config = dict(
    image_size=32,
    fused_qkv=False,
    moe='expert_choice',
    shared_expert=False,
    positions='rope',
)
Rows from block 2 of a small class-conditioned image diffusion model, named by matrix and row number. Rows with one number belong to one neuron. Each number is 200 + 30 x the weight over its row's rms, rounded and kept within 0 to 999. All counts start at 0.
After each neuron's rows are labels from the 100 images, of 14976 (inputs lightly noised), where the neuron reaches its highest value: "colour at peak" is the nearest of a few named colours to the mean colour under the peak. Only what is clearly more common there than usual is listed. The data: photos of arthropod specimens (BIOSCAN-5M). In brackets: how many of the 100, against the usual share in percent.
# fc1: MLP up (model.blocks.2.mlp.fc1.weight, 768x192), inputs 128-191
# fc2: MLP down (model.blocks.2.mlp.fc2.weight, 192x768, transposed), outputs 128-191

fc1.631,248,241,208,197,228,246,230,214,200,199,231,202,237,220,184,213,200,180,271,168,177,198,159,176,184,180,182,241,159,187,205,257,206,232,240,241,136,210,137,199,204,133,189,240,198,228,204,207,212,266,194,188,210,186,222,234,127,242,187,209,172,203,198,223
fc2.631,224,164,207,195,210,229,215,168,204,275,234,188,157,227,186,202,181,247,185,217,206,201,235,140,207,278,220,180,195,205,171,218,203,188,183,229,210,196,178,207,224,184,229,212,119,216,218,199,189,222,153,150,297,196,149,228,155,202,146,190,195,228,194,197
colour at peak: pink (90 vs 56.7)

fc1.177,225,223,212,249,181,250,180,183,231,165,138,203,213,197,209,139,187,212,180,188,164,158,243,240,199,191,166,242,236,207,190,165,178,198,174,214,222,195,184,213,182,218,202,250,228,204,186,214,227,210,167,166,200,155,228,200,198,212,176,167,174,219,242,187
fc2.177,221,178,213,203,166,201,222,201,129,250,212,142,183,197,194,187,191,177,184,181,213,178,220,230,223,127,210,204,195,212,186,163,155,234,186,242,163,212,202,187,153,159,204,196,224,203,112,174,188,190,216,194,235,174,202,192,157,201,211,240,204,200,201,239
colour at peak: grey (63 vs 7.6)

fc1.366,179,228,180,199,193,194,249,188,198,176,214,195,191,243,231,240,242,189,204,219,227,197,181,190,321,195,216,165,229,158,234,187,164,216,187,218,267,215,188,190,191,267,217,196,212,166,192,142,232,162,221,167,216,196,184,160,253,183,224,235,176,179,224,196
fc2.366,238,197,165,191,219,188,128,204,214,231,199,206,229,155,177,206,147,195,184,197,173,199,205,191,212,195,180,217,172,191,199,182,201,163,154,143,241,225,161,205,224,159,202,222,243,172,211,200,182,155,235,225,192,190,194,208,236,170,219,147,208,199,169,160
colour at peak: pink (90 vs 56.7)

fc1.130,201,232,215,233,192,198,200,176,180,201,127,236,206,180,171,205,236,160,147,129,242,203,212,136,208,143,232,221,218,196,259,211,256,213,188,170,183,193,235,219,205,192,199,214,206,233,194,223,119,211,229,220,211,226,239,156,192,137,205,187,167,198,139,192
fc2.130,162,202,210,213,180,156,203,223,213,184,190,181,167,175,204,203,175,243,155,243,216,153,186,217,251,240,235,163,198,189,210,262,150,223,219,217,190,230,190,218,189,228,209,187,244,229,196,198,152,137,189,248,284,182,180,185,184,188,193,199,197,185,162,206
colour at peak: pink (94 vs 56.7)

fc1.377,210,214,192,188,256,207,205,189,227,206,178,188,164,231,203,197,215,236,169,216,161,251,199,200,174,202,170,177,235,214,239,207,152,186,187,197,214,150,179,193,206,210,184,125,160,209,192,191,176,204,182,183,166,199,241,233,238,213,171,269,205,242,267,219
fc2.377,246,195,186,195,124,274,206,191,244,219,182,225,228,198,194,220,195,230,224,238,185,197,235,174,259,163,152,176,235,208,205,190,274,212,233,224,177,220,158,185,200,219,182,221,133,206,216,167,202,214,232,202,177,201,242,241,209,183,244,149,169,216,180,196
colour at peak: pink (94 vs 56.7)

fc1.50,161,226,159,204,141,238,236,222,213,237,191,257,160,210,179,132,218,160,177,193,183,209,149,186,210,184,195,177,183,221,217,197,187,189,240,203,238,179,149,254,212,191,202,151,234,216,202,220,226,185,210,246,171,199,221,226,178,225,184,201,166,220,220,210
fc2.50,164,206,205,187,212,208,123,204,201,235,232,188,215,183,160,186,170,210,197,187,214,191,193,234,231,202,189,226,231,290,200,203,212,179,69,241,240,181,182,199,165,152,164,238,240,186,184,204,204,201,211,140,172,210,200,205,170,203,250,245,137,204,236,189
colour at peak: brown (63 vs 3); grey (31 vs 7.6)

fc1.242,235,204,185,203,236,269,205,180,196,239,182,195,224,206,242,181,219,169,235,181,193,153,181,284,170,177,184,216,191,201,237,213,199,191,221,214,196,140,193,201,203,239,189,271,118,210,205,139,219,185,201,182,193,145,215,164,162,195,218,210,202,208,208,183
fc2.242,209,211,212,224,210,209,129,168,189,198,171,151,171,190,233,207,180,192,198,238,225,232,226,188,154,181,159,175,205,235,223,231,209,194,195,233,180,204,237,212,221,163,268,135,160,195,179,239,184,208,178,237,249,211,214,183,208,196,192,166,198,194,233,176
colour at peak: pink (89 vs 56.7)

fc1.372,216,201,121,193,173,251,197,202,209,223,170,220,225,183,177,221,219,185,211,232,211,200,187,196,202,150,202,198,190,146,252,212,216,218,153,196,236,154,247,152,216,198,175,188,164,186,185,200,161,217,139,230,173,170,234,174,195,184,215,148,231,224,211,174
fc2.372,143,206,190,171,240,236,232,151,222,199,291,193,184,223,229,236,199,274,160,223,208,194,199,165,198,233,195,199,211,187,213,240,202,180,183,191,219,256,199,201,238,213,217,197,175,186,188,182,219,178,186,170,226,175,151,228,191,231,196,209,197,152,241,250
colour at peak: brown (48 vs 3); grey (32 vs 7.6)

fc1.470,205,167,218,209,182,220,172,240,168,230,206,152,192,209,169,195,213,192,193,232,169,200,255,162,175,223,193,156,218,185,226,224,195,201,184,152,196,166,185,180,222,190,188,196,156,227,196,178,246,173,182,233,175,235,229,178,278,242,175,197,203,230,199,205
fc2.470,227,178,202,157,165,191,161,195,208,198,189,281,190,205,212,179,188,205,217,239,236,229,151,238,192,200,218,193,246,226,184,215,212,196,193,173,182,196,212,237,214,232,186,166,143,226,217,193,207,239,198,189,236,204,245,170,198,239,104,214,196,232,257,186
colour at peak: grey (55 vs 7.6)

fc1.368,203,176,182,218,198,216,203,195,191,204,193,174,217,208,206,205,178,186,222,245,182,140,198,188,173,173,184,190,145,205,205,188,210,286,139,191,194,165,170,216,183,242,198,181,176,199,200,203,241,204,178,166,153,167,203,216,173,199,192,175,228,216,187,185
fc2.368,228,216,180,206,120,186,259,226,191,274,183,167,219,200,215,223,149,175,202,188,167,190,210,154,201,153,189,222,204,199,196,161,188,194,213,250,203,242,227,232,200,179,215,129,212,176,168,201,250,200,208,173,205,203,214,191,225,186,215,192,209,222,179,176
colour at peak: brown (73 vs 3)

fc1.21,209,183,244,176,188,224,209,161,169,246,239,211,205,252,154,156,172,215,203,179,143,196,169,177,169,213,156,225,169,220,172,194,223,175,163,226,180,147,137,223,191,255,167,285,144,225,210,164,214,195,233,177,236,204,212,249,196,165,162,171,135,173,202,238
fc2.21,237,178,218,163,194,239,199,216,177,204,211,277,196,178,204,216,217,214,152,267,171,285,161,249,255,232,186,225,199,203,164,189,186,179,259,176,198,248,174,221,232,217,150,266,224,206,159,184,207,228,170,208,202,194,240,198,219,228,195,237,200,203,225,217
colour at peak: grey (56 vs 7.6)

fc1.249,130,204,174,204,200,253,226,251,214,191,201,211,193,126,150,246,231,178,134,196,245,243,236,195,167,238,222,201,204,207,216,194,197,167,160,149,202,184,191,185,190,183,180,188,159,213,218,167,181,184,199,158,145,145,213,204,188,218,195,203,151,187,235,183
fc2.249,206,231,181,189,201,186,200,196,196,167,154,254,197,238,132,149,186,255,219,203,170,212,175,162,217,237,234,210,185,201,232,242,254,210,162,189,222,178,221,177,172,205,206,276,187,218,245,257,191,238,223,164,224,241,194,165,178,230,245,218,210,231,210,196
colour at peak: black (89 vs 0.7)

fc1.642,229,167,192,263,193,205,139,189,194,243,201,209,248,201,157,167,271,182,182,297,141,207,183,183,203,216,203,211,202,176,198,213,162,193,149,241,221,176,203,193,172,229,245,233,223,175,213,250,205,175,219,216,197,209,178,177,210,217,160,165,184,222,265,248
fc2.642,207,175,178,197,214,187,231,218,169,236,244,168,185,218,181,208,186,248,166,172,201,173,178,195,210,209,223,181,197,148,171,154,198,216,258,204,199,175,188,226,207,213,159,172,286,187,222,234,212,124,195,203,162,206,195,142,178,193,188,189,196,203,244,186
colour at peak: brown (50 vs 3); grey (49 vs 7.6)

fc1.485,158,199,177,199,165,242,183,222,146,235,130,194,219,194,229,208,230,209,184,220,257,247,230,170,231,203,234,226,206,218,233,143,223,169,204,188,243,206,191,258,202,186,186,226,219,209,204,255,166,243,245,222,171,192,229,184,263,136,165,207,224,204,171,225
fc2.485,239,170,267,179,204,220,180,208,199,201,192,193,201,146,136,191,206,226,213,178,221,195,146,181,203,262,169,251,216,213,205,180,184,201,257,224,208,181,206,216,188,232,200,207,276,186,199,173,243,207,214,217,173,194,210,224,183,146,197,281,211,212,139,235
colour at peak: white (71 vs 31.9)

fc1.91,174,203,206,216,195,259,165,225,172,220,184,185,264,181,231,217,218,275,181,295,222,192,239,190,228,162,232,205,154,238,237,214,211,225,196,203,243,219,203,240,224,233,190,246,181,191,224,173,169,195,223,233,175,186,171,185,167,241,170,187,171,165,251,212
fc2.91,171,229,179,192,219,124,194,199,161,222,215,228,220,195,198,180,238,121,244,157,184,143,193,198,199,196,217,210,177,189,244,193,159,190,206,244,203,153,129,197,204,269,223,204,205,222,213,224,203,144,185,164,179,198,182,236,186,149,231,207,177,209,258,249
colour at peak: brown (73 vs 3)

fc1.760,244,196,209,211,248,209,218,210,205,156,195,195,212,235,165,194,221,177,205,234,174,168,164,184,219,203,204,156,220,219,224,257,204,243,163,182,211,212,229,189,157,193,222,216,223,252,199,177,240,227,218,199,170,263,182,235,235,254,240,186,191,196,178,194
fc2.760,209,187,178,162,217,156,147,196,208,167,195,203,205,166,200,248,184,200,185,231,154,174,171,243,212,227,152,264,186,194,232,228,198,225,216,254,144,162,211,197,211,179,191,216,207,183,234,257,225,235,205,220,253,198,195,236,240,220,202,185,170,143,217,225
colour at peak: grey (87 vs 7.6)

fc1.734,195,207,194,243,206,226,220,213,171,167,191,228,192,220,203,182,198,240,184,155,150,203,183,172,163,166,148,177,172,209,174,210,194,239,149,208,157,195,158,287,196,279,152,214,193,230,203,240,268,237,122,161,216,224,213,189,240,216,212,201,164,247,192,164
fc2.734,175,193,261,228,186,192,179,207,205,169,155,199,221,182,167,151,212,190,185,177,158,201,194,177,221,208,216,234,164,204,150,214,228,157,145,160,215,181,183,194,270,263,193,171,240,239,205,205,121,215,175,191,192,159,213,204,192,169,265,177,227,200,242,175
colour at peak: brown (78 vs 3)

fc1.79,189,206,161,224,215,190,233,218,270,191,165,203,186,233,178,182,128,238,173,224,203,222,195,188,189,195,165,231,195,210,201,219,170,175,166,229,189,196,192,213,215,234,194,187,200,276,226,233,212,241,258,288,209,191,168,167,162,174,172,203,202,175,204,206
fc2.79,237,206,204,204,216,209,169,199,197,248,180,156,227,257,218,237,182,224,230,205,200,202,222,204,205,162,217,178,158,199,207,222,201,204,205,220,200,228,175,240,244,158,265,217,237,337,189,160,225,122,179,224,278,184,216,174,223,199,235,216,230,200,215,228
colour at peak: grey (59 vs 7.6); brown (36 vs 3)

fc1.746,191,190,161,201,175,188,222,190,225,264,197,212,177,177,177,161,165,251,212,223,221,193,232,187,203,217,233,211,206,235,181,200,222,240,156,206,179,198,159,162,193,189,228,190,204,199,244,180,202,229,138,234,276,204,174,170,187,193,178,223,214,196,202,285
fc2.746,221,209,210,187,213,174,220,206,181,247,212,165,209,197,206,186,278,149,161,175,222,179,130,168,159,176,206,165,205,236,131,197,191,221,157,213,208,221,142,204,204,174,200,188,222,185,138,236,213,137,236,184,198,151,199,201,216,242,241,186,193,203,209,172
colour at peak: grey (53 vs 7.6)

fc1.291,204,208,164,254,195,252,175,198,144,239,188,168,211,196,243,154,173,196,193,167,206,197,190,179,264,228,212,182,184,209,218,234,198,170,129,218,205,246,178,187,231,182,222,167,225,152,216,197,204,195,217,235,198,229,173,193,249,184,133,234,166,179,226,232
fc2.291,214,202,200,209,227,211,177,201,207,275,231,209,221,226,157,212,173,214,200,158,191,216,202,257,182,171,179,174,213,225,225,117,208,217,168,148,242,167,208,200,238,168,191,249,212,168,222,230,211,193,268,174,178,166,211,212,223,192,232,211,172,238,179,179
colour at peak: brown (70 vs 3); grey (26 vs 7.6)

fc1.752,170,223,153,220,194,237,193,212,145,188,214,189,215,152,130,224,222,179,281,157,213,217,200,178,155,216,176,195,144,227,214,177,226,232,154,225,221,205,248,177,172,166,199,178,146,168,170,194,204,202,185,153,250,199,194,193,146,167,201,182,142,197,229,226
fc2.752,195,209,196,191,225,214,249,214,210,149,183,176,220,178,198,137,211,160,204,245,169,193,173,199,195,140,180,182,152,175,187,239,192,230,125,225,217,170,189,176,173,201,228,228,189,176,204,222,189,253,153,196,207,180,248,155,182,239,218,226,188,171,147,266
colour at peak: white (62 vs 31.9)

fc1.634,173,187,193,172,178,231,202,168,216,243,167,214,203,180,209,188,210,184,236,204,198,203,192,216,185,148,237,153,143,213,238,212,217,197,171,212,150,280,207,218,232,197,229,211,174,158,172,215,231,226,189,218,232,200,217,280,181,244,183,203,206,163,196,218
fc2.634,212,194,236,210,209,194,218,198,221,230,163,153,203,188,228,236,210,233,211,220,193,189,219,191,229,239,252,115,197,193,229,169,191,254,241,201,183,214,211,218,231,175,198,248,230,222,202,173,243,188,192,198,222,201,208,239,209,215,207,87,216,184,231,181
colour at peak: pink (88 vs 56.7)

fc1.509,219,170,211,180,169,219,178,171,190,177,165,186,167,178,180,172,198,225,201,205,217,204,201,146,172,202,170,191,217,199,174,195,213,218,174,227,175,191,196,199,194,187,214,216,177,232,175,220,197,207,196,164,219,194,271,195,225,217,126,229,203,244,175,172
fc2.509,180,164,133,215,223,202,215,197,188,134,163,217,199,174,193,182,217,209,253,234,245,198,185,185,173,172,166,206,248,201,224,235,245,185,228,199,189,163,191,183,196,141,235,230,253,170,188,154,241,185,208,242,184,181,258,159,226,223,225,152,193,204,189,209
colour at peak: grey (42 vs 7.6)

fc1.303,180,227,199,173,257,164,173,172,198,182,208,151,169,186,179,196,220,250,173,202,227,193,198,173,179,207,138,184,113,228,172,219,209,168,174,185,173,164,225,199,203,195,242,220,226,191,193,195,231,178,174,254,160,218,199,232,219,234,178,177,195,239,192,170
fc2.303,199,230,226,187,216,159,230,189,198,189,184,275,218,282,193,185,218,201,202,181,213,223,238,173,216,163,250,201,232,195,168,215,210,174,225,168,236,184,204,222,175,181,167,185,188,165,177,196,231,162,252,227,193,228,164,150,182,176,221,203,222,203,172,172
colour at peak: brown (48 vs 3); black (27 vs 0.7)

fc1.632,179,202,162,219,202,208,183,194,262,240,156,213,205,208,175,165,203,156,206,185,190,194,227,196,196,172,231,192,175,143,201,244,205,217,268,208,162,155,158,220,199,214,184,149,192,213,188,175,228,204,176,208,286,183,155,182,264,218,214,223,156,195,217,266
fc2.632,187,158,227,242,238,222,244,185,171,195,199,126,217,172,170,224,187,222,154,210,212,196,190,230,200,156,211,209,209,249,217,250,222,246,98,207,179,270,219,243,208,211,183,195,224,186,205,176,217,163,219,174,182,222,112,204,198,217,226,204,216,225,230,191
colour at peak: black (56 vs 0.7); grey (28 vs 7.6)

fc1.729,239,183,208,140,198,250,206,239,177,216,202,259,208,167,203,216,212,205,127,200,231,178,223,223,181,219,263,189,199,171,210,194,180,192,219,157,198,242,184,221,220,241,185,193,185,188,163,203,191,236,208,179,241,196,211,219,210,199,187,217,190,212,214,150
fc2.729,195,213,164,206,235,226,219,208,239,156,185,193,211,175,206,201,203,230,268,139,264,196,170,170,222,209,209,195,189,152,251,162,160,201,127,218,213,190,251,178,180,215,172,197,256,208,246,189,193,162,173,220,173,219,245,166,233,236,196,156,238,233,230,200
colour at peak: white (81 vs 31.9)

fc1.190,145,223,173,181,125,244,169,172,228,166,154,249,199,152,139,208,210,223,167,222,185,178,168,164,202,226,146,238,223,164,251,224,184,241,174,196,228,208,153,223,221,223,203,209,152,233,156,166,173,204,232,163,202,180,214,203,216,217,201,137,216,219,214,178
fc2.190,202,198,147,196,208,174,221,188,237,179,208,158,181,214,161,156,157,227,191,246,165,171,211,147,201,236,229,237,199,164,159,208,234,180,174,187,205,177,216,192,187,185,229,194,196,267,271,306,139,206,201,233,205,219,206,194,175,203,209,185,242,192,211,197
colour at peak: brown (84 vs 3)

fc1.350,165,179,194,198,218,185,181,209,136,206,247,222,162,206,175,179,196,176,200,205,207,183,194,175,166,169,166,211,163,233,163,173,144,198,184,185,207,144,222,213,194,218,224,260,179,209,206,196,193,212,149,188,182,220,173,288,207,193,114,235,192,189,215,208
fc2.350,237,202,228,199,146,166,208,169,234,258,167,149,196,181,218,199,152,208,156,199,201,197,216,189,106,155,191,249,244,145,245,215,179,219,226,155,210,147,233,191,212,210,197,186,167,173,180,231,167,234,209,203,203,204,216,191,152,222,149,206,173,124,209,213
colour at peak: grey (47 vs 7.6)

fc1.394,218,167,140,219,218,244,204,195,211,198,215,273,221,147,188,193,184,235,167,213,200,151,200,203,210,175,203,169,183,196,191,181,146,203,108,176,230,203,198,185,212,180,260,153,211,203,168,168,210,225,166,200,203,210,132,215,224,253,201,196,192,240,206,205
fc2.394,197,239,222,205,163,223,212,224,182,196,202,225,204,257,204,182,182,268,201,159,126,185,241,162,196,206,247,232,159,222,208,169,214,188,170,246,250,196,198,167,221,236,146,198,222,226,267,190,230,204,166,208,134,222,225,184,217,176,153,230,193,200,191,171
colour at peak: brown (49 vs 3); grey (28 vs 7.6)

fc1.349,219,215,137,200,209,234,248,201,215,224,200,211,248,187,201,207,243,180,186,209,225,218,160,197,223,167,193,163,190,215,235,163,157,220,107,204,172,219,204,196,197,179,208,234,192,188,197,162,251,173,238,206,216,192,197,190,189,181,202,258,183,201,191,220
fc2.349,223,201,255,203,222,221,173,189,221,247,146,184,218,212,255,258,132,223,220,141,139,205,222,211,191,203,211,229,213,210,221,201,185,161,214,207,229,162,179,205,212,178,206,237,260,227,190,180,263,171,157,226,232,175,221,149,212,186,174,246,207,204,160,175
colour at peak: brown (59 vs 3); grey (38 vs 7.6)

fc1.743,191,225,180,207,208,246,193,211,212,226,182,183,195,208,201,190,197,285,278,201,258,237,178,182,161,178,169,235,151,178,183,134,177,190,202,153,171,205,213,223,226,204,223,216,170,197,207,215,243,171,181,168,192,181,234,190,167,197,170,197,206,241,286,200
fc2.743,180,194,211,203,169,195,203,206,232,269,201,217,208,153,213,204,178,218,181,210,165,160,219,204,238,148,231,210,208,170,214,182,168,173,264,144,213,228,224,238,238,213,190,198,152,189,227,215,117,196,139,209,251,162,215,168,171,256,140,207,194,145,264,206
colour at peak: grey (52 vs 7.6)

fc1.601,226,182,161,190,194,186,191,180,160,206,225,214,208,221,170,187,232,154,160,255,159,223,201,176,244,234,248,208,257,227,233,199,171,147,198,223,241,166,230,174,220,192,247,191,202,235,230,162,155,145,199,178,167,255,242,216,197,251,159,222,232,220,194,217
fc2.601,234,207,223,222,202,223,147,233,205,163,233,199,197,155,221,195,203,157,165,202,223,199,128,222,193,208,251,207,229,225,169,215,119,196,184,188,209,150,217,193,196,199,176,220,230,210,240,178,261,198,219,236,209,177,189,214,202,220,201,213,210,234,196,212
colour at peak: grey (42 vs 7.6)

fc1.572,196,193,185,223,222,212,248,214,164,196,220,231,204,192,161,145,221,226,150,191,169,238,152,186,201,229,157,188,216,153,203,249,194,205,193,172,210,98,175,206,203,255,234,209,153,212,188,225,165,220,215,199,183,161,212,251,228,186,308,146,194,217,248,227
fc2.572,205,214,238,197,219,232,185,183,152,186,185,263,206,224,189,201,185,207,234,256,185,193,169,274,156,195,159,196,163,208,188,208,182,170,236,210,201,157,238,254,202,182,192,240,274,193,200,193,170,195,221,185,189,230,213,190,210,173,167,187,180,193,167,167
colour at peak: grey (61 vs 7.6); brown (31 vs 3)

fc1.27,251,202,231,244,170,194,215,167,132,169,213,207,206,246,231,219,177,230,253,198,187,193,133,283,209,210,248,169,209,187,159,180,198,236,181,199,213,200,175,201,216,224,184,191,196,209,163,179,177,162,174,181,180,238,221,146,199,217,204,221,214,186,187,241
fc2.27,230,214,175,207,188,169,155,201,222,215,205,194,197,176,151,258,208,167,178,140,166,184,204,226,167,228,221,219,233,193,162,147,190,255,267,198,199,142,144,184,206,198,211,232,223,202,149,154,143,168,197,246,207,194,241,168,203,187,154,207,186,129,236,172
colour at peak: brown (60 vs 3); grey (40 vs 7.6)

fc1.275,169,238,183,210,191,181,212,212,193,174,157,246,201,226,153,188,212,212,140,236,188,142,214,166,208,232,170,171,225,165,196,159,145,226,257,166,176,261,203,200,193,213,192,185,170,146,192,165,140,210,186,246,196,132,233,150,219,242,191,168,223,173,220,161
fc2.275,203,213,227,173,144,126,206,187,181,161,170,145,181,218,192,173,240,191,212,193,216,173,122,172,215,241,166,203,210,150,173,219,234,289,154,173,227,198,210,221,130,207,191,172,218,214,211,134,241,226,165,243,219,226,237,180,246,159,206,176,195,200,236,206
colour at peak: brown (60 vs 3); grey (33 vs 7.6)

fc1.20,195,225,258,169,207,257,161,236,177,232,225,233,208,210,229,157,181,218,164,225,259,207,207,215,145,179,260,217,134,150,201,170,225,163,246,269,220,205,254,157,204,169,159,214,185,186,211,171,228,179,187,176,159,160,206,159,220,239,225,168,258,197,224,208
fc2.20,146,201,180,219,154,234,165,208,173,143,160,177,191,215,176,215,207,169,216,188,154,196,221,190,196,216,221,251,288,173,242,189,164,206,207,181,230,198,230,202,254,165,225,228,163,179,218,169,243,218,241,201,186,204,245,143,211,164,169,171,246,182,231,226
colour at peak: grey (47 vs 7.6)

fc1.449,170,220,179,247,175,185,192,189,176,202,200,158,214,200,229,193,216,232,150,221,200,203,200,238,176,198,229,213,199,191,251,194,226,189,201,225,240,182,200,219,101,201,214,212,139,228,218,201,223,228,233,274,188,202,155,208,262,197,202,220,181,228,229,209
fc2.449,183,185,247,167,175,196,169,223,191,189,184,231,204,262,227,233,196,191,255,177,175,182,246,241,152,194,191,181,188,192,242,185,160,235,205,171,178,176,173,228,257,199,189,194,235,227,145,118,243,124,229,161,221,169,178,226,222,224,202,225,211,211,232,187
colour at peak: grey (51 vs 7.6)

fc1.161,205,215,219,198,235,146,169,195,225,232,138,218,201,142,155,261,197,191,188,190,218,211,198,156,189,182,163,190,217,191,198,244,207,233,281,198,230,199,207,174,254,240,199,178,164,244,247,263,228,228,221,189,191,199,174,224,252,218,226,153,183,179,215,305
fc2.161,255,179,219,193,291,244,207,189,202,216,206,217,210,188,190,177,201,201,173,182,180,199,213,257,205,199,227,195,160,223,207,185,168,222,161,196,201,203,220,153,131,180,179,206,214,156,113,181,217,250,166,234,259,234,170,203,139,191,198,202,213,224,209,268
colour at peak: brown (76 vs 3)

fc1.170,175,209,182,200,176,224,193,175,143,195,238,210,204,164,251,194,225,208,174,202,231,235,224,212,202,200,199,179,134,197,189,172,207,197,200,188,157,183,232,214,200,169,219,123,202,189,196,195,211,193,189,218,201,229,211,123,189,175,169,170,242,184,127,199
fc2.170,215,210,176,215,278,230,213,198,180,201,194,217,209,205,201,216,192,194,240,149,190,197,208,136,167,199,160,196,166,194,193,232,155,155,201,202,226,172,331,211,205,203,212,187,174,202,209,216,184,234,176,209,187,213,232,208,139,195,214,174,190,255,146,210
colour at peak: pink (93 vs 56.7)

fc1.690,238,169,176,284,168,207,200,196,202,243,190,227,187,217,112,180,187,218,178,189,224,220,206,184,232,173,204,233,218,155,212,197,192,168,196,244,202,180,233,187,224,230,208,174,229,205,170,215,234,185,197,190,222,213,187,176,192,232,165,193,173,219,215,194
fc2.690,123,237,205,181,254,202,181,188,225,172,252,243,183,189,246,165,213,205,226,226,141,220,275,164,175,223,220,218,153,152,205,174,179,163,192,202,168,168,159,217,184,183,159,267,187,207,236,196,226,212,192,228,175,190,177,197,224,200,188,166,214,214,193,161
colour at peak: pink (93 vs 56.7)

fc1.647,221,206,231,193,194,182,205,224,248,162,197,217,220,200,185,185,239,153,269,222,216,214,219,240,197,162,171,167,142,200,248,203,193,199,178,206,212,151,223,197,182,207,204,240,226,211,163,212,211,226,188,172,226,205,260,239,205,190,211,202,214,210,174,170
fc2.647,229,205,249,191,217,254,193,221,176,160,177,201,204,199,224,226,173,194,176,198,184,183,216,198,186,183,175,212,227,190,181,268,248,159,191,226,192,248,288,215,204,218,126,219,170,189,214,195,245,222,233,202,167,211,223,285,175,156,185,218,207,237,195,211
colour at peak: pink (90 vs 56.7)

fc1.432,244,198,192,177,168,243,224,195,171,240,152,147,158,222,167,171,243,214,179,197,177,204,194,153,195,184,250,237,217,185,220,247,176,210,143,190,172,198,168,216,182,194,274,157,147,182,193,283,177,203,192,174,202,184,190,235,181,196,163,184,185,225,196,201
fc2.432,214,213,240,214,206,203,183,196,195,181,209,217,220,236,182,194,153,231,276,214,265,183,175,183,225,203,234,165,172,259,225,144,230,186,217,210,149,201,209,169,208,209,195,182,190,183,218,173,192,222,159,221,221,238,232,209,192,228,226,241,179,204,217,166
colour at peak: grey (66 vs 7.6)

fc1.689,185,166,169,188,149,196,214,178,183,190,229,181,185,122,161,174,218,201,201,200,201,218,201,191,173,202,152,174,193,204,203,212,196,173,198,134,233,217,164,226,248,187,194,181,171,205,268,247,242,161,237,192,196,263,226,183,167,253,189,204,180,226,167,156
fc2.689,185,204,184,182,194,130,214,212,134,229,205,229,207,238,177,231,215,164,202,187,144,209,223,195,174,200,190,185,229,186,172,183,249,188,182,193,205,208,253,203,179,231,214,189,215,219,191,224,200,207,217,181,171,206,209,239,154,252,169,174,197,171,116,200
colour at peak: white (97 vs 31.9)

fc1.416,238,204,155,202,183,199,204,206,193,168,209,185,220,167,164,193,142,212,205,181,191,160,145,209,192,220,241,188,201,174,267,168,196,215,191,188,158,283,157,173,246,150,263,208,261,198,181,204,189,223,219,205,217,139,192,168,214,200,167,151,211,221,185,155
fc2.416,232,228,164,203,165,133,198,174,196,264,190,186,228,186,224,175,195,203,172,222,185,167,250,216,186,200,202,198,216,229,167,183,216,225,239,213,197,243,209,191,219,192,162,164,210,196,182,208,161,227,227,196,155,207,265,132,209,197,159,208,204,142,187,202
colour at peak: brown (85 vs 3)

fc1.531,167,209,219,203,212,208,169,153,219,218,190,246,228,180,189,174,185,197,182,130,175,192,228,233,220,143,239,183,186,254,204,193,152,203,220,164,184,234,267,239,198,128,225,133,249,207,208,161,232,170,177,208,185,217,195,197,199,211,208,248,200,165,194,240
fc2.531,155,192,243,205,199,186,192,215,226,170,204,174,199,177,184,144,274,184,202,201,259,168,241,208,178,162,164,191,212,222,183,233,184,247,169,220,205,209,236,171,246,191,153,221,200,256,243,192,219,245,106,293,265,178,236,225,255,204,190,227,236,170,219,222
colour at peak: grey (79 vs 7.6)

fc1.108,172,181,216,225,174,191,209,172,251,175,162,253,203,186,155,220,182,181,167,207,167,178,216,117,229,180,137,208,184,182,235,273,149,184,206,227,189,186,173,227,218,209,231,244,151,189,228,200,194,198,190,267,195,206,219,195,213,225,228,181,210,240,213,238
fc2.108,182,171,171,210,145,224,214,197,199,183,246,176,160,213,185,182,183,223,200,221,154,201,188,213,201,193,191,194,172,191,176,209,225,225,220,233,216,205,221,199,196,187,167,235,203,177,205,221,179,224,186,170,247,166,129,207,172,195,223,243,233,174,241,189
colour at peak: brown (72 vs 3)